config.toml
image_size = 48
encoder_norm = "layernorm"
encoder_bias = "qkv"
encoder_qk_norm = false
encoder_moe = "soft"
encoder_num_experts = 8
encoder_expert_mlp_ratio = 1
encoder_shared_expert = false
encoder_positions = "rope"
decoder_upsampling = "transposed_conv"
optimizer = "muon"
adamw_lr_other_params = 0.0024
steps = 6400
lr_schedule = "cosine"
warmup_steps = 120
Rows from block 3 of the encoder, named by matrix and row number. Rows with one number belong to one attention dimension. Each number is 200 + 40 x the weight over its row's rms, rounded and kept within 0 to 999. All counts start at 0. After the name is the row's rms in percent of the matrix's.
# v: attention query, key and value (stacked) (encoder.blocks.3.attn.qkv.weight, 576x192, the v third), inputs 0-95
# proj: attention output (encoder.blocks.3.attn.proj.weight, 192x192, transposed), outputs 0-95
v.135,212,198,201,137,227,218,236,176,278,195,224,128,154,184,232,214,269,154,223,187,180,131,181,222,184,158,190,215,142,251,197,235,196,158,216,172,174,207,157,221,180,103,211,183,235,186,118,226,185,189,197,203,192,247,144,156,250,190,141,154,220,174,180,258,248,218,189,200,233,200,224,213,125,158,206,160,196,217,178,235,179,263,195,124,203,209,129,247,236,190,92,161,173,211,173,212,210
proj.135,208,162,215,220,256,220,218,117,242,217,173,185,168,207,234,215,167,159,231,302,169,178,248,224,168,219,209,196,265,254,170,279,198,179,168,209,203,119,271,172,234,192,261,198,183,186,190,203,264,161,182,184,222,224,203,152,247,167,204,175,177,202,136,216,184,273,190,181,212,204,195,182,204,211,176,155,252,199,214,178,153,182,187,171,197,168,186,225,196,114,216,249,221,257,155,255,215
v.136,171,236,250,243,162,260,202,157,240,187,259,180,141,155,245,203,196,242,171,256,152,161,210,203,197,163,159,207,185,292,133,233,178,204,210,147,163,229,172,145,191,161,238,236,204,253,119,211,175,167,131,197,224,194,204,147,151,155,183,211,185,257,178,242,207,162,300,188,210,297,167,189,112,235,302,181,199,133,236,239,192,228,226,160,145,160,205,250,228,182,150,224,133,235,239,170,145
proj.136,206,238,222,224,218,267,251,121,250,131,248,225,188,143,265,229,256,214,180,299,209,183,200,158,130,197,219,167,247,235,211,125,203,175,213,166,187,261,236,141,189,196,225,222,225,135,112,206,232,130,226,138,186,221,220,151,237,263,236,147,194,263,223,206,215,172,154,196,160,265,173,160,228,173,223,224,248,154,174,186,185,184,174,181,183,179,155,232,221,234,178,186,226,187,258,211,220
v.137,186,230,151,203,204,204,174,213,266,208,197,165,162,142,152,252,246,213,194,196,147,210,207,170,145,127,274,241,211,243,256,182,158,255,240,166,183,185,198,253,171,190,239,199,266,141,173,201,240,262,269,218,219,190,187,200,152,178,202,239,238,133,155,228,145,307,118,178,149,233,182,170,234,253,122,234,190,166,207,193,277,190,251,223,151,189,170,232,173,184,247,239,222,217,167,160,153
proj.137,210,211,180,212,159,231,139,207,138,193,216,161,193,233,209,171,252,175,202,204,214,202,218,254,210,233,244,216,125,175,189,186,197,142,232,201,165,161,197,298,193,183,228,209,196,266,286,217,202,193,253,228,201,163,124,226,175,247,227,228,222,214,241,144,229,218,117,230,253,199,234,204,197,212,183,197,122,258,243,156,208,200,189,222,180,184,201,201,186,231,159,179,191,138,197,194,116
v.138,209,284,237,209,185,169,196,199,200,204,256,200,200,216,166,159,229,217,244,166,191,227,180,143,209,231,227,234,186,200,213,204,214,163,162,250,198,180,117,197,168,197,177,186,200,186,260,219,262,193,182,147,206,151,173,120,176,179,231,201,302,157,181,187,136,223,235,182,191,165,223,215,214,71,179,160,212,240,240,191,153,152,191,332,213,261,247,213,170,268,198,194,218,164,175,235,242
proj.138,211,199,209,215,201,156,165,240,169,232,160,203,209,216,253,143,216,199,203,183,165,226,174,216,199,216,190,111,174,208,146,223,211,187,184,249,143,207,211,218,213,136,145,232,248,206,246,272,191,220,176,179,214,167,176,122,243,207,291,289,242,126,241,237,215,177,251,209,187,214,207,145,153,164,254,207,193,232,147,209,121,217,273,237,172,174,205,187,263,307,216,206,197,260,182,161,172
v.139,200,192,204,177,199,166,242,228,159,219,225,161,227,217,204,250,236,153,240,246,208,245,163,129,226,192,245,223,201,157,230,200,237,248,275,156,217,218,135,238,160,226,200,209,224,267,248,239,198,203,219,162,170,142,196,196,214,245,187,148,248,177,227,180,165,222,294,243,205,222,133,218,199,268,254,163,207,156,266,159,201,163,191,276,187,197,184,223,186,145,205,177,264,190,134,159,216
proj.139,211,204,204,248,219,193,158,198,173,181,201,117,197,158,253,193,283,210,144,242,205,152,262,254,165,169,237,191,147,234,146,275,267,210,149,163,176,205,229,241,198,189,218,183,242,140,186,256,196,178,233,101,155,129,197,237,291,209,212,260,244,231,207,134,277,183,212,176,256,143,223,223,195,203,236,214,133,194,186,172,177,204,194,210,219,217,205,166,194,168,221,132,221,257,203,200,208
v.140,182,219,178,176,160,138,211,180,143,214,171,226,183,291,234,226,188,223,259,231,199,192,261,200,191,192,168,276,232,167,217,206,214,129,267,236,191,213,134,256,200,194,189,225,254,246,143,160,196,147,216,174,68,283,211,165,227,221,254,156,188,118,199,223,264,116,200,154,153,205,193,168,258,213,212,224,162,277,198,149,301,190,231,145,188,236,239,164,207,254,203,204,189,208,187,140,181
proj.140,193,182,233,197,168,179,205,176,162,205,217,273,251,202,154,225,189,240,143,142,123,188,192,193,190,161,198,157,163,153,225,195,210,158,205,250,178,172,186,220,198,184,204,230,226,184,162,126,221,188,163,235,245,139,219,119,199,205,203,176,199,204,274,200,143,151,219,175,264,221,213,249,250,170,180,205,245,179,188,213,220,198,217,180,246,173,192,178,169,186,233,261,139,254,197,210,130
v.141,192,227,268,122,110,283,204,162,214,221,170,199,217,163,154,254,222,205,171,213,189,190,120,174,159,231,204,224,172,167,231,201,218,282,177,67,232,230,241,198,202,149,161,157,215,140,253,193,86,211,207,198,198,203,205,193,208,269,150,112,239,234,282,251,211,239,227,259,244,210,204,156,149,290,164,207,174,163,207,214,199,178,184,205,160,117,205,213,131,164,218,161,233,199,204,218,242
proj.141,208,107,199,200,222,187,212,148,196,249,217,213,144,198,196,250,184,252,152,277,195,196,214,194,159,155,180,147,242,231,230,249,200,158,190,199,217,195,223,191,221,195,256,149,205,172,172,262,233,213,241,131,215,248,180,215,204,199,212,91,205,230,221,148,257,195,229,192,250,239,241,204,90,229,176,215,172,203,137,189,266,148,166,148,128,275,206,166,118,132,172,194,243,244,177,236,266
v.142,197,199,164,150,179,145,201,263,143,208,204,211,180,225,246,170,174,135,303,122,195,174,190,215,194,220,188,184,193,233,238,264,201,249,210,173,213,195,171,258,193,235,193,183,218,234,231,238,165,184,217,144,259,161,212,239,235,175,224,179,154,172,204,239,242,273,212,236,172,148,149,214,242,241,285,241,201,276,139,181,161,208,148,168,141,136,172,98,209,183,263,138,173,186,233,213,221
proj.142,206,231,183,134,230,240,257,283,181,190,236,275,197,279,149,153,187,219,218,152,192,187,151,214,252,229,194,204,182,203,132,263,287,219,211,274,219,204,228,211,206,232,158,139,215,174,218,187,182,154,210,175,166,126,207,227,152,272,170,189,158,224,165,166,206,244,191,101,180,166,210,175,170,206,190,177,236,257,203,192,119,197,199,205,200,224,205,219,245,128,181,220,236,212,187,215,241
v.143,228,166,177,179,203,206,130,225,203,265,132,200,221,231,212,161,191,260,301,199,117,162,232,194,204,169,184,202,197,189,242,234,181,203,215,238,209,218,243,237,172,160,219,214,166,202,164,210,198,241,198,176,194,253,195,172,234,155,210,161,179,173,205,264,217,212,152,242,173,175,136,137,218,203,227,230,204,193,175,242,191,171,142,147,244,253,179,116,245,205,257,223,183,226,149,201,190
proj.143,213,238,232,192,208,113,168,248,218,242,198,207,231,179,155,237,183,150,171,225,239,212,200,226,197,123,147,212,185,170,203,216,257,190,191,250,232,202,150,175,243,200,179,158,175,259,243,109,98,183,188,310,225,158,145,177,180,154,120,184,99,236,215,156,120,180,235,217,242,227,253,199,146,166,163,153,173,182,186,203,260,164,143,221,242,183,233,200,261,256,214,231,244,235,118,222,226
v.144,193,171,215,161,232,231,214,251,190,152,222,233,217,166,200,250,241,173,238,158,239,197,203,89,148,257,209,207,229,220,220,231,215,243,185,181,184,131,158,199,200,164,204,125,226,221,228,145,185,178,139,215,240,196,175,141,168,176,146,90,182,258,239,140,247,198,229,122,147,239,181,131,266,216,204,227,215,217,183,247,114,215,207,254,240,166,175,172,229,169,216,265,139,256,163,207,207
proj.144,212,166,189,148,204,227,172,255,249,271,214,305,171,233,177,173,193,226,145,202,180,143,235,152,160,116,187,171,239,179,222,190,236,265,232,234,256,185,197,192,145,228,224,150,248,158,201,214,121,170,192,174,186,250,195,243,185,193,175,237,252,250,191,170,207,166,210,226,214,205,157,139,218,238,263,293,149,168,184,232,183,151,203,222,189,188,208,169,133,279,184,194,247,165,251,288,195
v.145,181,137,208,207,97,218,274,187,174,248,175,245,211,181,170,221,197,243,235,192,185,163,258,241,186,183,184,252,166,233,198,226,153,152,233,220,173,166,127,199,223,142,207,252,237,227,201,199,243,220,235,190,180,234,191,194,201,197,233,197,225,150,129,175,288,216,229,182,289,281,217,159,200,208,240,229,208,189,202,217,218,234,269,162,155,224,166,84,238,195,203,197,155,186,211,187,223
proj.145,182,183,249,228,224,233,196,137,150,199,230,186,133,189,207,232,237,213,185,167,194,220,95,124,203,232,233,218,185,155,200,188,214,295,215,186,157,229,153,146,228,225,131,172,161,183,168,143,232,176,222,207,227,188,199,160,154,246,163,130,224,209,252,220,255,140,238,157,166,212,192,204,201,198,210,180,195,260,165,193,264,189,166,213,206,177,192,271,246,202,193,157,202,267,213,176,194
v.146,199,231,231,232,167,261,148,207,191,264,184,116,256,145,98,174,179,177,161,231,239,210,149,219,207,233,217,168,251,152,177,250,183,256,252,217,155,208,220,232,168,227,192,177,156,172,259,220,244,144,235,126,286,133,207,187,201,239,228,119,255,174,136,143,150,198,216,209,152,182,247,174,165,278,274,224,205,144,148,252,153,189,170,218,169,228,221,233,112,217,151,230,252,247,211,148,304
proj.146,202,210,255,233,150,234,180,215,133,205,158,160,226,219,212,162,225,220,193,202,177,118,232,176,202,195,181,229,159,223,232,277,202,164,202,205,187,244,184,187,257,209,206,176,261,145,221,210,185,158,205,176,197,131,217,276,145,232,231,205,193,192,204,197,173,270,272,148,196,205,197,245,139,177,206,167,205,288,192,313,124,265,155,248,182,190,161,207,152,232,235,200,181,247,204,210,177
v.147,226,149,192,213,234,182,267,244,111,191,265,185,223,193,227,155,224,175,273,151,217,149,199,168,242,208,153,237,194,179,255,247,224,210,203,198,224,158,207,213,193,223,188,213,175,214,223,263,186,242,170,152,196,198,181,258,128,184,196,270,80,142,216,259,213,233,269,266,169,76,195,259,245,120,185,184,147,238,222,192,257,224,284,280,181,186,176,149,162,146,264,225,150,192,226,185,153
proj.147,215,217,190,183,176,169,267,242,164,202,233,171,241,272,133,135,187,133,196,206,258,244,117,166,233,191,197,280,167,168,168,249,194,171,255,251,164,180,227,194,200,190,175,203,233,171,221,188,210,143,217,151,243,171,171,195,213,194,214,237,179,217,222,214,284,194,237,160,165,145,207,227,236,193,236,164,182,204,166,191,122,192,292,274,158,239,198,157,172,195,248,187,184,196,179,175,207
v.148,199,234,143,167,124,218,166,201,206,171,204,132,111,248,260,215,124,174,229,210,141,194,92,214,229,179,187,198,250,244,167,235,131,233,178,219,236,158,192,135,164,224,230,177,219,266,151,174,215,252,126,270,203,307,210,236,172,159,201,185,189,201,128,217,245,234,247,187,147,236,222,178,86,165,226,197,238,221,243,184,202,215,181,260,205,179,292,225,210,230,127,219,139,222,164,203,193
proj.148,195,187,195,146,173,237,222,247,192,253,167,233,262,51,231,146,234,141,242,172,180,201,226,190,142,212,125,242,228,247,198,115,216,221,187,211,199,216,227,168,216,167,154,159,221,238,202,224,200,141,186,233,216,215,180,140,223,274,201,140,266,209,225,231,160,190,177,206,245,199,219,138,182,103,140,243,201,131,135,240,185,149,200,133,150,244,198,177,269,171,177,255,233,149,162,255,168
v.149,199,171,211,181,260,213,190,183,185,238,156,258,222,174,181,214,194,159,271,238,272,163,199,258,217,241,287,167,168,244,227,164,207,185,136,169,195,146,232,115,283,162,160,148,197,137,205,162,263,189,156,206,257,209,180,216,197,203,122,119,152,170,219,206,189,173,165,192,201,194,215,188,176,103,232,228,221,262,198,247,197,285,227,208,219,237,231,209,227,122,175,220,225,196,228,122,173
proj.149,194,104,254,173,228,188,169,237,253,264,197,141,251,237,205,193,166,161,184,172,214,179,253,188,251,223,206,264,178,203,143,256,154,220,194,177,212,157,203,127,238,228,198,163,193,231,241,216,254,199,222,193,207,169,149,239,159,155,177,195,190,145,133,191,175,181,201,203,266,169,207,244,172,220,224,111,159,162,134,211,236,254,146,246,182,221,235,195,155,191,243,125,299,237,192,212,224
v.150,185,201,175,235,254,175,125,229,233,228,201,245,221,179,183,235,187,260,279,169,124,146,156,247,142,191,162,189,213,240,216,216,212,196,208,154,221,205,179,211,214,247,241,212,176,201,95,207,198,202,217,240,184,181,187,179,205,227,199,145,171,187,135,239,200,134,216,192,135,197,133,241,203,205,179,199,220,221,260,200,190,125,219,203,199,126,246,199,189,228,203,221,170,257,206,146,223
proj.150,190,220,208,173,196,247,246,237,170,250,242,276,183,151,232,228,159,286,218,188,172,187,116,253,184,224,168,305,190,183,226,299,210,92,185,178,223,186,222,215,204,248,190,233,209,227,124,194,146,196,216,222,184,193,153,196,213,175,227,168,158,250,170,149,217,200,166,156,112,180,233,190,211,176,176,196,256,173,186,187,213,203,207,168,111,249,147,193,257,181,166,253,195,314,165,187,211
v.151,207,176,237,183,281,194,184,149,222,212,148,154,187,160,295,215,193,242,225,189,225,192,304,188,186,164,255,194,171,191,149,177,217,184,157,237,252,277,214,280,192,179,256,145,219,214,138,112,222,234,219,222,96,265,225,127,227,289,184,165,203,179,171,161,202,236,214,219,182,224,190,143,212,162,256,237,174,188,151,181,157,216,219,132,197,147,132,208,117,176,273,153,168,157,146,181,205
proj.151,210,216,232,141,252,169,172,211,203,190,231,208,159,152,155,229,272,176,220,235,163,193,242,198,232,182,260,136,194,162,203,190,153,203,244,221,163,197,183,260,204,167,228,262,149,99,168,194,198,196,208,206,185,247,231,119,138,150,148,204,131,206,165,183,220,202,210,137,249,246,147,118,181,244,203,127,220,173,236,165,247,192,181,121,210,134,194,189,157,217,139,213,149,201,236,256,134
v.152,198,130,195,165,207,169,180,245,163,201,218,184,224,245,169,251,238,199,204,189,159,171,175,146,230,147,253,246,169,198,199,227,194,244,133,129,260,246,218,182,225,255,142,210,297,213,143,181,218,150,165,180,143,211,167,212,204,239,216,184,204,193,230,196,206,107,181,191,137,256,207,190,207,218,186,231,235,134,185,202,198,184,212,216,268,222,203,239,203,114,210,240,205,221,192,173,194
proj.152,202,128,170,152,246,141,153,193,184,209,207,188,216,142,206,247,194,160,143,234,266,161,159,221,158,198,152,195,194,213,206,179,180,233,199,193,233,147,246,144,112,212,185,113,192,191,174,256,260,154,160,134,182,217,236,222,186,186,248,220,199,216,195,232,234,206,270,272,206,170,237,240,220,146,247,182,225,177,228,231,195,241,214,221,121,253,250,142,189,227,217,273,194,164,224,229,172
v.153,198,168,136,182,214,227,179,197,231,216,217,135,189,128,185,212,176,204,254,214,287,226,183,127,245,120,203,161,155,198,208,226,123,181,209,141,246,210,191,145,138,114,201,258,169,222,139,203,197,163,233,235,203,252,254,162,137,191,237,119,187,250,199,140,202,191,202,199,204,182,196,167,284,185,195,256,226,163,228,253,195,238,196,132,238,194,183,196,218,190,163,243,172,310,164,251,261
proj.153,227,199,209,161,155,224,231,144,149,218,244,165,197,209,153,178,188,184,319,186,169,184,261,184,147,196,201,154,188,181,192,188,177,223,268,81,202,164,229,169,186,190,174,223,189,182,77,206,208,217,246,241,200,171,174,169,208,134,207,200,213,234,147,128,249,166,250,221,164,138,187,213,233,174,139,187,211,216,215,184,242,165,231,236,214,177,166,183,265,195,214,169,249,200,244,126,211
v.154,206,162,262,298,128,178,236,117,240,165,242,137,213,192,176,290,207,190,155,256,162,217,243,215,199,224,184,187,210,181,259,159,214,151,156,230,164,192,219,201,222,173,203,124,180,247,208,156,214,202,155,202,146,118,182,202,242,208,175,134,249,264,187,216,230,178,265,203,216,259,170,177,146,219,202,238,241,110,110,270,193,211,252,214,221,202,181,181,163,307,255,246,222,212,161,141,229
proj.154,188,198,226,273,185,206,205,139,180,235,136,217,208,188,129,172,199,298,178,203,166,151,170,214,142,127,198,194,231,202,205,267,214,175,174,255,255,276,157,207,229,192,187,197,233,149,172,182,245,187,190,175,179,216,202,206,173,180,207,136,193,185,255,169,175,76,149,185,262,193,208,167,206,214,245,237,186,228,270,209,179,231,200,152,274,255,212,176,242,242,198,153,216,247,157,178,190
v.155,175,146,239,168,147,233,246,133,113,183,183,228,248,265,184,206,194,251,209,175,212,174,184,207,146,132,173,189,163,152,214,172,243,135,221,189,210,181,229,248,171,195,245,205,197,195,244,181,211,284,164,201,155,221,201,228,127,209,161,207,233,178,205,131,264,296,209,198,127,239,146,183,160,235,202,212,220,194,265,144,200,201,297,234,237,173,202,196,184,181,221,226,119,272,182,170,232
proj.155,190,113,206,202,159,173,215,192,157,267,271,230,200,134,111,172,230,134,224,208,189,227,214,173,200,90,210,228,193,176,264,236,232,186,210,225,167,171,131,165,138,176,172,203,173,169,237,213,132,222,196,246,260,282,170,164,228,146,147,168,233,218,235,154,270,205,209,183,227,224,183,231,279,276,169,195,191,152,171,160,233,148,206,154,175,250,175,131,222,214,217,164,152,262,225,275,188
v.156,185,95,154,145,209,236,265,227,174,279,166,196,217,175,163,221,209,126,240,219,198,155,233,260,186,222,174,215,257,236,184,209,183,245,212,222,219,153,232,224,141,217,198,121,155,191,130,190,218,226,272,265,150,208,188,196,161,170,225,160,178,176,170,123,189,258,217,240,244,199,276,162,253,156,217,190,118,198,160,215,163,136,152,217,189,174,174,181,147,192,111,217,206,216,133,221,241
proj.156,209,220,285,122,268,208,207,206,204,326,221,189,179,177,141,217,201,123,232,217,205,148,170,178,243,172,200,201,202,224,213,161,149,177,163,166,203,204,256,208,177,204,210,206,229,172,169,215,178,142,200,240,245,239,196,218,59,128,98,208,254,163,198,162,152,199,283,176,200,141,200,201,201,213,231,171,229,174,187,212,183,217,174,163,154,176,189,241,122,118,201,146,206,301,179,230,246
v.157,216,192,256,166,268,217,165,281,182,150,202,201,118,235,207,241,192,201,259,226,184,213,224,208,212,198,190,217,197,249,113,208,176,256,207,188,221,200,233,196,200,180,204,171,234,139,205,183,207,283,207,181,138,324,265,186,233,154,219,197,171,131,106,207,234,249,180,181,260,196,152,162,229,141,160,215,189,219,157,216,196,176,250,142,246,274,286,131,174,169,241,242,134,161,208,184,213
proj.157,215,225,283,224,206,220,191,160,216,81,151,142,212,186,274,204,191,184,126,211,228,208,93,151,248,256,199,245,191,148,259,194,222,186,232,173,202,186,173,168,245,244,212,220,151,183,201,216,162,178,168,156,205,179,249,184,224,173,174,194,191,287,158,223,172,244,207,195,299,185,192,150,189,232,154,224,220,215,190,215,160,207,261,181,141,173,199,190,136,212,203,287,181,147,193,185,164
v.158,194,167,209,149,202,71,177,158,206,226,207,169,145,210,179,213,210,220,222,156,179,264,159,146,230,186,151,182,189,205,174,227,215,184,220,208,290,147,155,244,184,207,250,201,125,186,322,184,219,250,175,237,260,171,163,179,247,229,197,218,234,224,213,197,186,180,113,210,165,206,200,228,199,261,241,169,293,82,254,196,207,177,204,216,237,276,223,236,211,128,187,170,244,158,233,210,186
proj.158,209,143,137,184,194,179,237,203,165,207,114,173,204,137,192,178,197,136,195,205,187,236,197,201,198,142,286,259,178,202,303,244,222,237,184,204,241,176,224,191,170,159,111,151,181,239,270,249,255,293,166,172,110,174,173,235,232,188,151,268,228,156,230,254,222,166,119,209,179,193,124,260,234,240,205,237,208,202,216,244,176,188,219,216,209,297,247,97,230,169,204,188,193,171,192,175,220
v.159,193,195,171,175,170,129,176,217,223,248,138,205,177,195,236,161,223,247,248,225,152,154,233,204,194,184,206,275,233,205,159,223,209,186,153,245,209,182,151,227,259,184,202,195,172,184,108,149,214,194,229,201,140,242,193,187,274,215,251,131,226,216,198,188,222,158,221,216,206,239,247,114,174,192,216,263,191,180,312,210,230,182,179,212,171,200,219,195,183,127,256,277,265,182,176,147,172
proj.159,200,180,230,163,197,122,198,213,178,275,198,179,221,151,192,242,222,196,163,162,153,179,129,210,174,164,240,213,194,167,253,185,144,137,151,224,194,183,177,214,227,183,113,177,194,181,174,180,245,144,239,227,172,186,200,182,125,229,287,248,187,170,297,245,178,139,243,250,216,244,236,255,132,168,216,176,192,140,158,176,298,255,208,231,228,239,238,193,195,238,230,238,182,201,196,203,221
v.160,070,197,167,157,226,203,186,195,178,184,207,169,142,164,201,168,162,199,251,210,147,211,230,261,246,142,211,157,225,234,200,215,174,190,231,193,257,200,218,239,148,172,240,282,157,112,145,223,238,271,279,159,154,261,177,117,213,217,187,257,217,187,169,162,251,308,160,189,122,165,194,175,262,219,191,178,220,262,208,155,132,153,248,150,148,176,196,187,177,182,180,197,133,229,208,272,219
proj.160,055,228,118,166,197,194,213,286,162,204,126,141,187,201,162,136,159,257,185,176,137,219,171,201,134,160,116,213,173,219,207,206,235,197,143,179,210,282,173,239,176,229,130,167,149,242,203,241,155,248,193,287,122,176,260,164,132,186,208,172,176,225,288,210,177,131,174,193,243,188,145,235,217,238,180,236,220,182,203,225,209,252,178,167,159,237,194,161,238,183,210,228,230,245,189,188,194
v.161,066,225,167,208,230,179,146,202,179,129,168,137,190,153,241,250,214,194,220,198,201,217,189,191,229,263,230,199,208,187,224,210,169,196,282,161,207,165,247,133,204,149,256,226,184,144,196,207,240,255,198,172,233,239,193,167,234,250,198,247,202,203,87,244,207,245,251,193,235,179,181,233,205,128,164,197,226,278,170,194,179,258,237,190,153,145,194,207,225,171,162,208,157,172,200,183,216
proj.161,072,174,192,223,180,213,230,228,229,207,146,198,162,205,151,242,174,260,171,136,146,211,173,137,187,133,206,164,190,162,190,164,200,262,152,200,194,230,138,151,191,202,170,229,129,182,196,156,163,254,110,219,153,251,261,160,140,191,186,214,153,234,251,265,203,128,228,166,184,254,147,189,238,247,214,150,166,140,197,173,219,288,160,218,227,274,203,137,175,238,220,228,207,196,210,198,222
v.162,058,201,280,171,202,222,238,148,242,227,140,171,191,242,185,215,183,241,134,187,202,170,246,183,225,234,160,230,228,207,204,142,202,150,184,190,244,201,158,185,241,217,160,203,215,213,182,199,198,200,197,135,162,193,238,172,199,206,223,156,176,199,278,224,154,102,198,238,226,192,190,135,152,238,256,257,200,101,200,257,197,177,221,184,236,206,205,228,151,200,253,227,232,203,194,224,194
proj.162,047,237,147,265,184,203,185,251,163,181,218,199,200,220,214,144,251,206,184,220,263,168,272,303,185,242,237,198,163,215,145,240,171,201,178,229,183,210,189,221,272,189,263,206,307,201,285,145,209,234,246,192,244,159,163,289,266,204,165,209,246,181,152,187,160,254,194,214,180,217,205,220,164,234,185,245,153,248,159,232,171,182,215,265,192,145,210,202,216,172,233,179,191,118,204,112,200
v.163,054,173,224,177,234,234,222,129,199,203,137,127,172,137,217,254,166,236,196,212,179,130,263,207,219,213,185,202,226,227,202,144,179,165,223,192,228,165,244,180,203,235,283,245,131,167,128,157,240,226,239,214,158,276,209,158,206,201,229,180,176,212,192,213,214,164,186,236,217,204,190,134,162,136,215,237,218,145,234,232,225,182,241,117,187,127,172,200,178,178,194,214,178,205,188,240,222
proj.163,050,219,106,200,217,213,237,307,208,177,208,197,224,304,202,145,219,229,187,183,230,252,197,224,213,219,200,208,143,223,146,186,220,204,169,239,196,265,170,172,270,203,188,160,225,190,253,145,138,206,171,200,178,142,223,226,206,188,196,226,216,184,238,202,201,203,211,162,191,210,179,227,215,257,258,215,128,214,139,208,144,247,203,256,204,236,208,152,229,130,251,175,220,196,228,177,236
v.164,080,179,277,203,214,171,171,130,268,241,195,234,175,189,175,247,152,223,149,192,162,195,258,215,176,171,177,186,250,216,233,133,125,160,191,151,261,250,176,184,227,164,187,214,193,190,140,141,209,213,203,209,167,233,211,93,196,188,180,143,185,237,249,197,117,115,170,199,183,274,211,151,231,274,210,241,216,141,210,249,218,210,147,161,251,229,175,251,166,206,192,226,228,220,229,208,224
proj.164,073,243,144,226,181,178,211,262,111,202,199,135,204,225,220,149,231,165,234,180,272,228,199,254,232,206,229,220,152,205,182,208,203,220,188,237,208,229,232,219,227,191,223,147,226,212,281,229,209,230,250,180,209,149,216,275,205,215,188,216,234,169,117,145,245,243,189,159,255,154,171,251,217,197,201,232,168,248,140,227,170,224,245,232,216,219,259,186,237,181,218,153,224,144,171,148,218
v.165,076,195,149,149,251,254,226,209,143,155,158,104,158,170,252,228,248,155,235,181,207,181,189,224,220,216,220,198,196,263,164,232,265,201,198,197,213,189,248,202,182,243,249,223,153,188,151,240,226,199,213,187,188,244,204,238,233,198,210,232,188,190,131,182,284,259,206,252,251,143,182,199,158,118,191,182,198,155,215,155,203,172,261,142,162,155,177,135,228,179,178,171,178,211,175,251,213
proj.165,078,206,153,150,249,231,185,263,247,238,218,262,165,264,160,155,174,233,169,189,161,211,195,155,177,204,179,197,185,218,203,176,176,180,187,168,158,205,130,193,209,172,129,218,175,202,163,144,126,218,135,193,151,219,183,176,208,187,217,187,194,198,327,219,188,160,222,211,164,267,211,164,209,199,199,154,182,156,200,171,204,242,161,189,179,195,144,194,243,124,195,219,180,248,232,224,215
v.166,058,196,168,161,142,172,218,217,97,189,218,242,200,221,203,121,157,173,256,199,153,195,236,236,212,137,179,199,182,209,196,228,216,154,202,242,187,203,226,287,132,224,205,240,183,156,235,230,201,243,231,204,174,214,193,180,205,237,198,246,194,168,196,198,269,333,185,167,102,181,150,156,225,209,129,194,185,250,233,153,168,166,271,155,166,207,211,137,166,211,243,200,146,263,205,229,196
proj.166,047,230,152,142,274,211,209,187,253,194,161,209,142,250,181,171,146,284,166,195,159,234,170,195,190,209,147,191,259,239,226,185,208,198,177,179,190,217,211,229,142,237,142,187,128,203,125,221,191,208,228,206,118,220,234,146,170,182,224,203,177,179,278,182,198,140,147,204,206,123,158,207,213,220,186,201,269,161,236,185,201,193,163,124,160,180,200,229,177,198,189,210,192,235,227,242,213
v.167,068,187,258,183,237,232,210,154,278,224,148,142,175,189,208,283,191,247,140,182,208,181,221,208,200,213,185,198,256,234,212,107,184,167,185,186,247,244,136,160,248,176,215,193,194,223,134,198,207,202,206,160,163,218,215,183,212,159,192,151,177,234,237,192,131,98,199,252,245,206,211,167,183,251,293,248,228,119,162,228,226,185,157,176,244,208,171,223,186,206,193,221,234,164,201,226,214
proj.167,057,216,161,261,156,179,170,248,156,213,220,175,220,189,197,148,260,174,223,169,229,195,243,276,193,209,239,213,113,209,151,197,201,225,184,219,205,203,214,229,226,157,233,200,288,197,290,184,214,235,239,215,228,111,175,270,226,221,152,190,203,200,126,192,194,284,208,177,210,224,222,197,189,223,209,219,139,255,185,210,180,198,236,267,236,171,205,216,266,197,184,170,231,168,178,130,193
v.168,057,222,175,182,208,161,219,237,144,184,165,185,191,174,240,158,122,164,257,200,151,187,167,251,229,196,207,219,201,199,199,207,196,202,228,256,186,173,258,242,116,232,226,218,197,164,217,230,242,282,210,180,172,219,203,180,218,228,163,253,204,181,147,205,256,334,224,141,118,167,118,162,228,176,135,192,232,299,222,171,134,204,218,151,139,168,208,168,145,176,230,214,139,203,210,207,217
proj.168,054,200,107,187,172,155,250,179,200,188,170,148,210,200,153,207,181,317,178,175,110,228,191,197,151,155,155,184,208,175,222,161,209,227,162,209,215,250,127,234,135,206,145,229,181,202,187,186,191,219,201,249,132,230,218,147,138,203,234,228,188,189,265,210,165,106,178,185,171,172,169,242,239,263,192,180,268,133,228,165,196,233,176,201,184,220,213,181,207,229,233,242,194,270,226,215,203
v.169,089,190,323,197,227,213,214,145,245,211,172,234,228,200,249,283,190,170,177,185,203,144,276,209,175,186,210,214,235,252,207,171,182,143,154,161,229,184,213,207,204,238,221,186,212,241,175,133,138,152,160,243,211,220,224,194,209,206,188,160,148,242,212,208,154,121,203,252,228,248,183,150,140,179,188,198,186,150,272,227,283,223,127,158,255,196,189,195,188,227,204,188,254,214,196,185,203
proj.169,077,178,113,196,222,180,199,229,193,230,247,210,204,270,221,160,245,171,194,191,304,221,201,185,270,260,264,213,164,158,169,183,182,180,259,218,163,176,204,164,249,167,195,188,258,195,239,118,182,208,216,152,235,165,173,263,264,200,210,216,262,161,188,179,289,235,215,181,181,181,230,212,218,193,252,251,112,238,145,207,172,206,236,242,230,182,244,187,230,134,249,130,160,150,206,165,227